{"model": "segmentation model", "dataset": "aerial photos of the United States (SatlasPretrain)", "train_examples": 101725, "image_size": 64, "crop_scale_min": 0.7, "horizontal_flip": true, "translate": 0.12, "cutout": 0.4, "num_classes": 8, "output_stride": 8, "arch": "fnet", "norm": "rmsnorm", "norm_position": "pre", "activation": "gelu", "mlp_ratio": 6, "layer_scale_init": 0.1, "parallel_block": false, "inner_norm": false, "patch_size": [8, 8], "conv_stem": false, "layers": 16, "width": 256, "positions": "sincos", "init": "trunc_normal_002", "residual_init": "scaled_by_depth", "optimizer": "muon", "muon_scale": "original", "lr": 0.032, "momentum": 0.98, "nesterov": true, "orthogonalizer": "newton_schulz_5", "adamw_lr_other_params": 0.0013, "grad_clip": 3.0, "adaptive_grad_clip": 0.02, "steps": 16800, "batch_size": 256, "epochs": 42.3, "lr_schedule": "wsd", "decay_fraction": 0.4, "final_lr_fraction": 0.01, "warmup_steps": 840, "weight_decay": 0.01, "adamw_weight_decay_other_params": 0}
Rows from block 12, named by matrix and row number. Rows with one number belong to one neuron. Each number is 128 + 24 x the weight over its row's rms, rounded and kept within 0 to 255. All counts start at 0.
# fc1: MLP up (model.blocks.12.mlp.fc1.weight, 1536x256), inputs 0-255
# fc2: MLP down (model.blocks.12.mlp.fc2.weight, 256x1536, transposed), outputs 0-255
fc1.123 [104 129 102 122 123 117 162 106 112 123 180 155 103 128 133 111 147 141 135 131 151 134 108 115 137  98 176 134 164 131 160 105 150 106 116 112 162 157 114 137  95  91 124 145 121 121 119 141 123 112 129 109 107 126  97  92 145 112 149 115 172  83  88 126 138 152 170 167 138 132 135 126 155 171 109 125 120 111 136  99 145 101 117 116 145 124 147 135 173 155  85 156 121 135 148 164 104 118 167 129 181 135 119 131  79 144 159 121 146 116 146 114 102 107 107 132 145 141 136 103 152  99 119 153  89 132 128 110 101  75 112 144 131 168 109 164 158 128 125 120 121 116 105 136 110 126 192 137 140 125 145  96 127 139 118 141 137 127 110  77 122 153 108 112 165 145 133 100 133 153 153 155 104 117 145 117  91 141 153 103 119 113 113 148 156  91 100 108 137 132 159  73 145 150 152 132 115 158 127 135 144  90 167  72 134 130 149 176 151 121 130 109 179 141 141 154  81 128 104 133 148  96 172 134 126  91 151 152 134 119 212 130 165 111 144 157 113 142 138 152 136 109 146 132 107 157 158 133 142  97 108  69 124 128 105 123]
fc1.124 [112 105 132 173 106 104 141  85 112 180 126  94 185 165 185 150 143 149 161 116 117 177 147 151  88 152 101 148 163 137 150 155 119 131 190 124 140 167 112 153 110 106 102 125 155 132 127 162 141 124 165 114 107 116 150 130 127 119 143 141 125 116 127 161 115 118 115 122  87 129 123 159  90 166 130 126 150  88 112 134  99 125 129 119 129 128  89 150 113 140 164 111 106 116  93  87 125 144 100 166  98 119  95 126  84 113 148 118  80 114 126 116 124 112 136  98  90  76 127 145 136 143 105 113  85 175 109 173 102  93 171 121  98 141 140 147 157 114 147 119 120 156 137 124 128  97 114 162 132 106 158 126 110 143 149 138 122 127 124 145 133  98 116 131 114 131 144  88 131  77 101 153 169 152  86 150 133 155 140 172 127 100 143 146 105 167 124 126 140 178 158 152 141  86 157 121 163 126 132 158 122 124 121 160 103 160 120 155 118 134 153 130 153  87 137 124  92 122 156  92 107 120 146 128 132 131 131 123 145 115 131 129 126 149 118 120 132  95 114 118 134 129 165 145 143 139 137 117 142  95  62 152 132  87 122 138]
fc1.125 [110 156  82 108 116 123 111 121 123 148 155 152 114 148 159  96 105 120 124 142 115 120 132 136  97 118 136 114 127 177 140 112 105 103 104  70  89 130 145 132 143 108 125 123 112 137 111 111 129 198 113 112 122  94 140 110 136 151 139 103 105 121 170 111 164 134 112 109  69 144 157 139 132  98 111 123  98 118  86 134 137 141 139 124 107 161 157 120 161 116 131 119 110 124 132 104 105 144 148 143 136 129  95 165 154 124  90 147 133 112 121 153 113 138 116 158 142 120 174 132 134 117 145 142 118 111 175 102 148 124 160 151 148 148 141 109 137 108 136 115 128 145 101 138 117 126  94  94 110 153 158 133 121 155 142 137 146 125 111 139 102 112  85 125 147 184 129  87 116 142 135 144 167  91 161 130 134 110 148 125  96  82 115 135 148 104 174  85  77 144 192 128  96 124 105 114 186 144 165 128 129 110 175 146 127 113 107 105 113 157 129 171 118 122 115 192 146 116 158 153 118 100  98  93  94  91 142 187 132 184 178 108 117 107 125 155 131  99 138 114 148 116 113 134 114 161 148 112 153 128 120 119 130 104  93 151]
fc1.126 [123 130 113 149 109 157 131 145 107  98  97 161 116 144 111 137 115  78 116 151 123  89  78 138  74 150 159 106 100 108 105 113 113 132 132 135 115 120 118 117 159 113  98 119 116 157 140 157 131 108 150 113 115 109 145 140 112 163  91 104 115 147 114  67 174 104 139 118 104 115 165  94 115 111 128 128 138 121 143 156 134 142 118 111 125 143 104 137 121 110 106  98  94 145 101 147 151 104 142 133 138 167 162 149 133 152 111 110 135 128 104 154 189 138 128 151 141 163 120 118 141 117 145 121 150 132 139 151 109 119 130 171 155 103 142 102  67 126  97 159  99 166  93 167 171 153 129 158 121 153 129 157 148 140 158 140 137 130 135 138 174 119  87 109  77 128 116  83 173 121 103 131 133 137 108 118 121 138 120 119 117  90  91 134 139  82 176 113 159 115 138 132 121  79 159 121 133 107 132 122 154  88 199 162 118 144 140 110 108 131 133 155 125 135 145  82 151 139 118 137 133 137 103 141 100 130 114 142 118 154 157 180 111 152 117 124 146  97 146  82 147  61 152 152 122 127 113 155 136 138 134 107 172 118 154  96]
fc1.127 [146 158 130 112  97 141 116 107 110 120 151 105  93 144 163 128 154 144 142 155 150 137 136 136 103 121 156 116 111 120 148  75 107  86 119 120 176  91 153 150  94 101 140 114 147 124 147 127 138  77 119 115 163 101 166 101 153 186 138  97 144 130 108 127 153 118 145 108 122  78 105  86 155 153 137 142 147 162 154 183 142 148 178  98 108 143 156 141 116 116 160 122 122 128 123 114  95 145  92 154 135  76 127 102 119  94 102 148  95 112  67 129 162 135  98 124 119 125 139 155 122 114 166 116  92 119 135 148 127 130 101 143 149  83 122 151 154 134 128 115 127 141 138 144 138  78 166 115  86 143 132 111 115 133 150 138 151 105 163 157 150 122 102 140 116 123 117 127 178 114 117 147 129 143  83 142 160 115 148 188 119  94 120 104 112 155 103 137 142 115 109 105  81 129 148 172 121 108  98 118 122 138 127 113 131 146 119 119 126 162 171 154  99 113 124 121 125 151 136  92 152 127  88 128 157  84 121 137 142 135 134 124 137 125 157 135 167  94 137 137 111 188 117 151 147 187 113 140 147 126 131 142 133 113 158  82]
fc1.128 [141 108 124 108 140  89 133 132 103 124 143 136 141 158 104 153 127 157 141 128 140 111 141 158 139 105 143  80 112 109 107 140 127 106 108  88  69 143 125 142  94 157 118 172 158 120 143 124 119 118 120 128 139 167 136 130 108 108 128  95 108 124 125  74 135 114 133 119 129  98 124 137 122 133 122 150 124 128 141 180 119 121 164 138 153 114 132 142 163 115 176 114 137 100 112 195 179  90 140 137 110  92 102  84 125 139 128 131 106 154 153 118 138 130 152 141 117 131 114 130 120 114 158  95 131  81 142 100 154 116 141 152 190 132  82 141 123 118 177  91 177 125 136 132 114 123 155  75 129 105 164 123 161 116 186 108 119 128 122 119  67  77 104 117 138 137 142 146 110 119 111 106  98  96 149 126 132 118 109 109 149 173 119 125 133 156  94 104 183  70 130 126 119 139 139 153  92 145  98 111 134 128 136 128 124 125  83 189 131 120 115 147 114 134 117 152 128 134 125 144 118 112 136 168 159  92 109 137 156 189 134 163 111 143 144 113 147 115  91 143  81 138 119 116 119  76 125 130  95 138 120 130 147  99 117 102]
fc1.129 [ 80 166 128 137 125 158 128 152 141 103 105 133 137 136 133  79 110 141 140 102 100  98 119 143  91 156 128 147 100 147 160 140 183  79 145 156 152 147 146 150 148  82 115 201 147 167 160 120 135 152 119 133 184 119  72 121 120 132 151 157  97 125  99 157 168 108 134 170 144  94 124 140 119 138 159 140  99 205 147  82 158 119 104 126 145 119 144 121 112 154 102 140 140 156 129 145  97 137 155 130  63 118 159  87 131  93 183 193 116 102 118  96 124 112 138  99 125 148 108 125 134 128 133 124 138 143 129 124 127  88 126 124 159 170 113 143 125 147 111  88 132  89 132 112 130 150 110 144  98 191 142 105 133 124 128 157 150 120 141 139 125 129 149  95 154 138 121 118 113 119 142 111 134 122 119 129 133 128 154 115 113 111 135 144 138 126 120 145 149 152 126 145 178 129 160 107 156 129 139 118 143 146 104 107 126 152 167 126  89 140 139 144 110 138 143 109 148 125 149 134 149 126 154 112 178 163 103 175 114 142 137 146 139 117 177 109 117 121 127 142 144 140  79 154 130 141 153 100 137 121 166 143 147 109 136 146]
fc1.130 [100 194 153 122 114 156 106 113 146 120 105 108 119 136 134 125  65 131 162 124 106 142 117 104 116 170 167 152 143 106 169 142  89 112 106 173 121 114 129 118 111 153 162 119 140  77 126 143 126  98 135 126 124 115 130 157 118 162 142 134 101 156 128 172 108 152 133 156 150 120 139 170 145 115 142 138 136 141 123 113 141 122 107 121  79 101 117 112 107 101 142 121 102 118 125  94 149 148 135 166 134 162 131 112 140 182  77 140 119 151 142  91 125 154 164  97 165 156 139 138 110 117 149 121 143 132 126 107 130 144 122 166 116 115 140 110  95 136 139 106  77 109 134  91  87  82 151 123 112 154 111 125  90 140 122 151 113 136 171 166 118  89  95 100 119 144 139 132  98 109 117 114  95 171 139 128 141 150 108 162 150 144 137 161 101 161 132  69 137 104 106 142 112 136 119 160 124 132 133 135  75 118 128 147 159 101 138  94 117 150 116 132 127 168 144 130  48  78 130 143  98 137 140 106  91 132 118 123 123 109 142 120 103 128 111 156 104  94 100 144 129 122 117 122 177 122  72 117 177 137 118 117 129 148  98 118]
fc1.131 [145 135 145 133 107 111 112 121 115 101 115  86 132 119 147 138 136  70 119 118 124 145  97 155 131 110 156 137 108 127 144 156 128  98 155 152 130 130 123  90 186 111 104 111 125 120 137 142 115 119 126 128 145 132 128 122 135  86 149 101 144 125  80 141 122 140 146 110 145 128 128 137 131 170 132 115  94  99 118 112 131 158  94 107 120 101  74 125 125 102 138 129  96 183 158 137 144 106  90 128 119  99 140 142 155 141 153 100 155 114 116 143 134 133 120 109 130 114 176 125 138 127 117 122 102 234 170 128 109 118  91  45 105 113 149 110 110 123 104 109 119 153 129 124 109 125 133 160 134 110 142 102  86 158 133 141 138 138 186 125 106 127 171 135 115 118  89 113 142 102 167  86 105 143  92  54 150 144 148 133 150 143 151  97  94 134 127 146 114 112 150  89 147 151 156  92 175 159 118 146 146 137 127 150 139 149  97 153 149 152 111 122 132 158 135 102  55 136 149  91 121 109 136 133  99  95 100 153 110 106  96 103 134 131 131  96 132 118 101 158 149 114 137 119  99 116 118 136 108 136 110 150 146 135 121 150]
fc1.132 [ 97  94  98 135 161 153 136 168 109 141 111 112 177 189 137 114 159 119 133 132 145 145 113 105 119 145 165 125 165 117 136 124 128 128 115 147 128 148 149 112 103 104 148 138 102 116 135 152  87 122 158 123 109  94 103 124 134  83 152 127 117 152 118  67 129  89 109 113 123 110  95 113 131  93 168 147 144 118 109 108 149 138  98 129 132 132 112 127 115  85 112  90  79 153 132 111 103 118 101 149 145 155 110 115 118  99 117 135  79 103 152 114 149 143 144 143  98 145 162 171 105 131 109 133 110 114 113  77 113 115 137 125 139  89 138 174  91 117 153 100 147 116  81 107  88 109 180 139 111 135 133 146 108 142 141 125 193 135 125  94 117 152 143 140 105 123 125 138 122 173 133 143 113 143  96 145 151 116 126 137  85 140 140  96 144 130  85 120 106 142 139 117  91 134 152 105 111 138  98 138  73  79 143 108 171 114 185 139  86 146 150 106 118 146  90 117  83 143 101 129 131 111 150 109  74 110 125 160 167 120  83 137 118 106 133 137 169 143 142  91 113 123 117 159 137 146 134 125 133 155 150 109 106 151 122 138]
fc1.133 [113 131 141  92 165  97 137  83 124 125 101 111 142  99 115 115 110  78 151 163 124 132  94 129 161 118  92 106 133 170 105 153 130 129 111  84 138 127 167 102 114 128 167 119 124  69 158 116 106 184 105 165 141 141  92  96 124 106 158 121 151  62 122 179 127 114 119 149  92 119 124  85 118 138 131 141 136 126 114 116  86 132 126 164 130 137 128 138 111 154  68 132 127 113 139 103 131 128 132  86 109 151 100 128 142 126 123 146 133 109 105  96 117  93 170 133 120 140 127 104 115 140 139 128 117 130 149 114 113  87  99 149 151 136  83 161 136 111 146  87 162 128 102 126 135 138 124 132 124 162  88 145 131 157 129 109 196 146 123 124  90 121  90 141 147 132 184 121 112 129 114 131 113 106 108 125 155 141  98  96 151 156  91 179  95 137 145 142 159 133 152 122 112 123 131 119 157 142 151 144 146 169 115  86 138 102 151 151 148 122 138 123 148 176 109 122 134 118  80 108 116 135 142 150 108 139  93 117 104 111  93 144  97 112 147 144 119 145  82 176 127 141  87 119 143 111 129 109 124 180 119 138  95 132 106 165]
fc1.134 [124  96 118 124 140 163 123 158 168 123 120 132 166 138 137  89 136 162 129 145 109 157 101 120 184 108 150  91 144 144 105 114 145 105 141  65 113 142 143 135  96 107 184 169 136 131 151 141 122 131 106 149  88 150  91 105 111 128 166 100  97 148 110 141 124 151 126 132 166  99  97 116 147 128  98 182 132 139 107  94 131 152 121  95 125 164 137 149 154 141 134 148 150 128 138  86 135 116 100 118 106  99 110 131 134 151 139 168 114  99 134 138 116 132 148 124 115 124 106  77  97  96 125 123  82 113 136 103 175 132 164 123 116 171 104  86 102 131 169  95 179 131  95 102 140 126 133 125 166 109 141 177  85 105 125 133 107 120 141 166 120 108 141 145 122 117 157 119 125 117 131 152 131 168  90 132 150 126 100 152 144 120 142 126 119 161 109 102 164 126 139 154 124 153 149 105 136 115 163 147 130  75 126 121 100 127 147 100 154 114 145 135 126 174 116 130  97 147 145  89 117 139  97 165 142 116  94 141 128 116 109 150 118 111 106  37 176 139 161 141 106 150 138 102 115 107 114 126 115 141 141 118 127 142 120  86]
fc1.135 [147 143 137 155 147 139 135 131 143 129 122  79 139 120 156 169 154 129  82 137 166  82 133 117 112  95 115 141 151 104 102 143 130 137 132 129 120 126 174 109 119 122 109 107 143 131  93  99 172  83 120 151 175 147 149 109 114 130 125 119 140 137  65 187 147 143 111 160 128 114 178 134 106 133 141 145  94 106 127 158  59  89 134 125 128 135 123 112 139 120 150 127 119 126 125 117  96 121 140 111 100 147 125  83 131 192 114 187 115 165  93 111 138 168 114  84  95  91 137 136 126 136 100 143 147 109 175 159 157  88 159 117  87 127 129 117 140 142 127 137 163  78 142 142 145 126 119 144 111 110 101 132 163  98 142 109 122 131 141 116 135 130 126 152 121 124 159 105  99 135 134 122 113 165 133 106 145 129 148 153 112  99 129 128  92 107 152 150 133  99 143 120 158 105 128 154 134 108  97  99 141 101 140 149 133 192 135 100 166  91 115 172 136 122 146 100 111 136 145 114 127 150  81 145 142 112 149  96 132 106 108  56 152 102 104 134 174 159  94 160 139 123 128 124 151 117 130 127 101 116 107 152 145 129 150 133]
fc2.123 [156 146  53 102 120 135 179 125  93 146  98 146 123 171 156 124 163 129 161 115 114 122 132 113 108 131 121 168 146 164  91 150 134 141 126 111 144 128 144 131 154 113 141 160 102 131 127  93 145 156 153 155 123 109 135  96  83 110 156 103 136  75 171 147 136 130 171 112 131 125 121 133 145 126 124 125 135 148 161 153 123 134 140 116 144 140 141 153 125 117 109 116 129 158 101 121 132 103 131 104 188  98 161 130 124 101  93 129 142 149 143 129 111 154  75 154 133 145 143 106 123 125 130 173 115 167 156 104 105 113 182 130 128 149  72 110 121 138 156 172 113 140 127 139 141 176  96 138 111 152 122 119 153 141 124 146  82 123 156 141 113 135 152 139 124 111 128 109 155 122 167 124 129 148 124 122 109 153 124 106 165 112 116 118  97 115  91 108 160 152 184  98 120 119 104 162 107 119 127 157 143  93 154 101 116 182 131 145  83 115 103  80 153 142 106 119 136 141 129  76 155 119 113 100 120 145 115 152 126 131 121 119 197 132 151 108 145 145  97 139 121 176 152 109 113 102 117 141 103 141 142  60 106 106 141 151]
fc2.124 [160 175  97 116 146 124 137 116 125 115  94 164 160 146  94 142 152 121 140 143 101 104 141 120 116 129 102 154 162 113 137 134 104  81 158  88 131 153 160  98 114  92 119 118 161 129 136 150 120 158 123 116  97 116 130 133 136 144 158 137 152  94 108 121 102 104 161 169 114 144 129 139 160 137 112 134  83 147 146 122 105 150 123 107 161 142 156 142 108 100 129 115 127 109 115 154 129 148 167 124 135 114 125 110 131 159 123 150 153 131 110 161 127 137 145 188 133 141 145 124  87 115 156 127 115 107 144 106  98 186 166 141 175 140  90 117 119 164 143  99 126 139 160 175 158 124 113 114 164 135 151 138 116 133 146  92 134  95 115 135  92 149 161 114 105  98 134 146 186 150 129 127 138 150 124 124 120 132 126 120 127 136 130 125 127 173 131 104 140 145 102 126 143 184  77 141 154 125 124 105 132 141  93 122 171 116  58 140  77 144 110 168 128 148 110 131 166 102 110 186 170  90 132 119 136 100 102 126  99 121 125 158 137  92 116  68 116 129 138 139 157 131 124 138 156 125 107 132  95 102 181 155 154 142 177 132]
fc2.125 [141 182 174 136 157 100 142 104 126 128 168 144 150  88 123 104 129 102  73 110 152 110  92 103 136 152 133 146 111 146 145 117 123 135 140 139 135 132 146 162 119 117 161  98 123 150 106  96 131 131 110 107  93 112  95 146 120 126 125 123 111 123 132 102 111 104 133 127 115  99 107  92 135 137 170 112  98  95 138 118  81 150 134 120 127 131 123 135  99 111  94 109 105 145 111 139 128  68 140 107 101 119 132  93 144  94 155 125 135  96 140 144 126 109 126 147  79 132  90 142 169 124 141 107 170 127 128 107 116 149 133 118 159 136  94 144 137 112 113 152 154 115 138 117 134 119  56 158 145 119 148 120 125 168 129 136 152 165 111 147 145 175 139 141 147 149 111 145  97  97 134 138 107 147 130 149 108 135 118 123 209 105 125 108  67 188 122 146 196 117 134 146 166  96  88 152 109 115 135  91 113 130 122 128 102 155 108 160 144 158 130  99 153 140 142 159 122 155 115 167 142 127 132 136 135 147 108 122  74 145 107 147 148 113  62 106 141 104 183 146 142 116 122 127 159 124  86 118 114 114 164 127 114 105 135 104]
fc2.126 [161 135 145 138 126 105 148 184 124 166  96 147 138  95  83 121 138 131 134 117 157 112  92 139 144 143 112 135 102 112 160 158 161 137 147 130 184 108 116 114 125 164 121 114 146  98 132 140 104 151 113 111 119 105 142 153 153 110  93 167 164 170 174 117 103 127 170 163 157 136 126  98 119 118 112 127 104 139 108 122 134 127 137 114 127 131 136 137 123 108 126 122 154 148 101 136  99 137 131 141 135 109 128 111 113  78 117 146 122 151 149  82 117 155  62 185 150 166 110 120 144 154 132 134 130 114 131 132 209  95 105  89 152 150 134  92 106 135 160 112 130 145  87 165 137 125 153 136 125 116 127 119 108 183 105 129 168 103 160 107 101  87 145 139 120 105 178 134 118 132 115 136 113 139 121 130 155 121 119 111 143 101 109 148 163 113 105 120 118 138 140 108 146 140 143 138 164 126 105 147 157 128 100 132 108  91 117 138 105  94 125 120 143 125 130 133 106 115 101 142 134  93 126 112 155 113 148 146  82 164  97 117 157 101 105  98 130 136 100 132 116 100  74 135  99 103 153 103 161 138 209  78 158 102 135 107]
fc2.127 [108 132 152 126 146 131 124 144 177 162 120 127 115 122  88 139 111 104 159 133 133 116  90 133 125 195  74 146 127 125  88 139 127 105 137 113 113 121 102 146  97  94 101 140 126 160 119 148 142 140 138  95 120 133 131 142  97 132 176 134  64 103 137 140 122 109 148 170  83  94 146 141 170 145 135 123  99 104 118 146 126 137 112  86 149 136 126 111 125 153 129 147 119 151 133 121 148 142  96 102 170 103  79 144 120 127 127 153 123 145 127 168 159 113 160 137 123 155 111 180 149 147 158 153 102 130 172  88 130 168 157 111  82 120 116 134 156 100 140 135 122 112  83 147 121 154 162 158 111 134  93 129 154 149 131 135 124 121 103 102 131 173 112 139 107 131 135  71 141 146 140 146 111 146 163 146 138 133 156 106 113 134 131 149 153 135 201 124 148 146 125 118 162 148 144 130 147 167 169 129  95 146 162 112 141 190 112 164 129 152  65 107 132 126 117 101 145 143 136 114 106 120 109 119 151 125 129 104 103  90 156 127 155 185 142 158 161 109 104 161 129 114 158 140 119 107 143 126 140 150 137 159 106 120 143 146]
fc2.128 [134 124 147 106 101 113 116 137 122 121 182 112  91 105 130 106 129 138 127 159 119  80 111 114 129 145 163 108 118 126 137 111 109 140 163 135 147 121 136 148 103 165  84 135 143 109 135 112 103 117 107 129 159  86 137 154 108 112  94 104 156 191 109 133  80 131 115 130  95  63 103 120 109 146 103 114 110 122 150 102 154 119 148 123 111 114 129 143 113  94 151 128 123 167 117 123  97 145 144 134 109 103 143 143 128 103 155 167 159 124 106 123 134 128 127 183 149 123 162 169 108 144 162 121  85 197  30 121 126 144 113 131 119 130 110 129 128 115  82  71 112 109 134 143  99 120 134 200 148 109  99 144 137  85 121 120 138 138 116 138 119 133  84 104 129 136  93 117 129 157 115 120 144 132 132 124 125 176 109 150 143 148 134 143 102 116 151 154  75 157 126  92 113 116 125 108 157 134 146 173 160 157  87 115 141  87 135 129 158 128 138 114 126 121 116 124 125 130 143 123 176 109 120 100 112 101 147 145 116  72 118 140  86 108 134 116 134 128 117 116 131 142 151 135 122 142 116 131 136 160 119 157 143 191 106 144]
fc2.129 [131 119 129 106 139 127 104 119 151 132 135 170 150 127  74 149 158 119 124 132 119  96 131 118  98 131 152 128 116 142  81 139 117 122  95 142 118 146 184 131 128 126 118  84 153  96 128 175 111 164 145 130  87 133 127 136 130 108 145 125 111 121 164 111 138 117 146  98 152 100 113 125 113 139 146 131 111  91 108 141 159 166 108 154 138 148 174  94  76  99 112 117 134 113 119 130 108 107 125 148 128 134 112 110 191 147 137  98 117 120 194 105 150 190 109 114 143  61 154 126 126  97 147 137  85 108 124 122 124 143 108 112 129 146 169 112 100 173 120 115 131 138 108 184 138  99 151 108 135 142 125 140 183 118 107 117 134 159 127 147 135 118 146 127 112 108 121 151 164  97 209 123 102 162 122 136 171 144 123 147 115 117 130 120  80 147 143  65 138 147 156 126 136 123 145 113 118 110 140  95 108 109 105 167 125  86 122 143 127 110 104 119 140 126 111 174 145 153 152 110  69 137 159 127 112 116  82 132 122 103 164 134 118 130 164 136 119 111 124 126 180  98 117 142 102 151 136 135 119 123 100 156 106 159 150 134]
fc2.130 [135 128  93  99 133 102 125 110 137  89  93 127 132 106 147 143 144  95 132  92 139 165 134 144 137 113 128 133 154 159 108 131 167 101 131 110  80 140 102 178 163 130 166 148 148 165 103 115 118 142 186 125 118 129 119 180 151 129 170 150 115 169 119 109 105 182 128  84 153 157  95 115 137 137 140 120  95 105 181 121 133 134 133 165 142 137  98 135 125 119 142 138 146  94 138 132  93  61 105 144 136 135 135 148 126  97  94 108 116 119  75 137 121 115 110 149  73 155 107 145 143 147 126 144 120 136 103 142 118  96  95 125 150 121 119 126 179 155 205 148 125 101  85 134 127 161 149 123  95 117 132 132 138 151 108 116 146 119 122 104 141 115 135 143 105 135 137 100 168 132 114 152 114 140 131 130 160 134 166 107 113 115 171 134 150 160  89  70 173 105 154 132 117  95 126 146 122 114 105 105 121 152 121 116 164 159 106 103 119 105 116 153 122 130 168 177 127 107 103 130 112 132 155 131 159 110 133 130 140 130 144 129 123 138 122 138 125 108 125 149  94  98 159 105 123  95 138 130 143 104 146  78  98 132 131  65]
fc2.131 [139 132  66 122  86 169 198 149 152 159 131  86 123 130  94 112 145 141 115 131 128 154 115 100 127 106 106 110 123 150 150 134  93 155 163 172 113 113  90 134 139 102 106 154 130 103 140 125 109  88 123 153 109 127 157 103 112 135  89  92  68 119 153 105 126  79 153 147 101 166 173 130 112 128 123 114 131 141 145 149 122 134 118 107 100 139 147 131 138 114 155 106 138  80 120 155 119 169  81 119 135 124 128 126 136 120 138 128 134 153 143 128 130 122  91 140 147  87  82 106 154 132 115 109 169  97 130 133 128 149 123 119 120 164 110  85 148 134  98 125 127 130 131 133 133 181 141  72 146 138 132 111 125 158 120 121  78 164 133 117 164 124  99 101 113 157 124 148 117 125 148 104 138 161 133 115 121  87 142 110  92 123 129 115 150 121 141 131 142 118 159 155  99 108  86 123 124 104 119 181 152 117 130 103  90 125 119 109 157 119  94 137 177 134 152 146 140 133 155 129 117 123 145 191 137 117 143 106 128 132 143  98 123 182 144 140  88 123 129 141 145 154  92 138  99  90 171 112 144 154  87 178  88 137 107 107]
fc2.132 [105 137  86 138  80 146 155 102 138 133 139 141 147 123  93 119 113 138 110 166 101 124 147 126  95 109  68 149 101 131 112  88  91 133 145 105 161 112 116 132 109  79 143 144 144 118 129 118 190 181 131 133  95 155 150  87  79 135  94  92 101 101 171 155 133 106 119 119 149 121 151 142 121 129 113 107 108 124 148 134 149 112 123 105 118 140 147 113 160 119 142 142 102 143 157 133 132 142 118 148 124 128 102 142 128 115 148 119 138 166 132 154 116 120 140 150 123  91 111 130 155 139 143 173 111 112 154 140 104 174 176 141 105 147 119 159 139 154 108 134 148 159  83 110 130 208 136 100 115 107 121 168 132 125 128 139  77 138  85 157 149 142 148  83 110  76 123 163 148 120 145 142 152 119 118 162 121 127 145 104 167 110 134 148 142 102 183  98 125 125 131 128 126 119 144 113 139 109 108 163 128 138 116 112 107 117 115 168 174 126 132 148 128 126 116 141 143 161 130 141 104 181 135 147 113 125 114 139  84 138 170 123 145 171 137 122 117 128 149 129 150 163 115 138  66 164 109 120 170 116  84 117 118  90  94 120]
fc2.133 [131 117 124 131 127 151 124 116 117 101 168 145 158 168  97 106 163 182 134 128 132 120 119 105 141 135 143 119 125 123 126 140 133 119 146 129 111 104 107 143 108 207 146 125 125 189 129 154 139 107 141 105 128  86 168 156  95 128 168 134 149 113 114 127 126 155 107  37 141 177 123 181 124 133 121  97 124 102 137 137 112 108 133 112 143 127 141 119 114 135 114  88 140 136  88 122 151  98 103 138 145 101 158 137 140 131 105 195  87 175 137 157 116 128  90 142 163 145 139 146 114 109 150 127 162 117 100 141 154 119 141 135 158  86 136 147 134 148 117 120 132 133 164  88 120 142 126 155 156 112 129  89 131 152 128 142 110 137 143 130 122 135 147 134 142  74 124 123 189 142 147 146 134 100 123 130 119 154 166 155 107 163  81 161 136 120  81 179 163 121 163 126 110 131 147 140 140 141 114 121 130 144 111 125 119 112 162 129 143 151 104  97 143 154 157 144 132 141 154 112 168 115 107 127 103 106 145 121 121 114 146  84 147 119 149 133 132 108 125 129  80  89 162 154 144 114 120 111  63 147  99  99 172 141 122 105]
fc2.134 [134 164 141 155 140 144 121 158 138 152 129 141  70 165 122 128 101 153 110  98  87 162  93  93 122 109 171 129 157 138 119 128 138 158  89 135 147 109 143  83 104 105 173 120 121 143 109 136 135 113 113 146 186 104 164 124 124 154 135  86 171 158 158  90  74 132 137 118 118 114 146 117 148 133 139 129 113 116 190 123 142 146 141 168 140 108 120 137 161 142 141 124 135  92 134 125 111  96 145 110 146  95 150 121 124 127 131 136 120 127 122 125 136 140 121 159  91  92 137 137 124 118 141 112 133 134 105 121  89  97  81 124 118 131  95 107 103 146 132 160 131 144 102 112 100  95 154 147 150 156 120 129 145 141 112 121 105  86 126  86 192 146 168 174 121 118 118 120 133 157 115 137 109 124 126 112 116 142  94 115 124 180 117 154 101 116 133  91 123  99 101 140 190 107 165 101  97 127 121 116 121 115 147 114 138 150  91 105 121 135 157 103  86 121 151 105 123 144 166 106 128  70 111 104  89 129 160 142 179 160 140 108 135  89 101 124 132 175 115 162  99 135 108 106 137 115 147 166 142 130 108 151 171 150 131 125]
fc2.135 [109 146 113 121 129 127 129 147 122 116 111 129 147 130  59 147 188 137 128  93 110 147 109 120 131  97 105 148 101 139  91 107 163 119 103 153 160 101 129  80 128 102 130 142 149 115 143 125 120 146 111  98 121 131 126  90 141 112 128  69 163 157 137 141 125 119  87 155 101 148 104  71 141 106 106 123 151 142 153 133 131 128 123  56 140 153 151 116 137 143 124 108 147 137 134 131 120 127 127 163 160  90 152 149 119 131 134 108 126  74 160 157 136 107 119 121 129 100 137  81 128  99 109 154 156 151 149  94 100 129 134 141  95 152 133 130 151 110 109 114 167 130 146 113 117  78 110  76 151 148 116 108 132 143 154 148 141 149  96  93 150 142  96 156 117 121 112 112 145 135 136 106 139  66 129 129 121 117 156  73 160 118  80 131  99 106 146 129 118 124 121 126 128 164 112 149 144 138 109 131  95  99 158 112 169 141 112 140 172 138 144 114 116 125 148 111 147 120 132  97 125 130 103 129 134 139 143 108  76 185 126 114 140 145  83 110 147  61 140 126 157 143 155 125 153 115 136  95 149 137 112 162  94 175  69 133]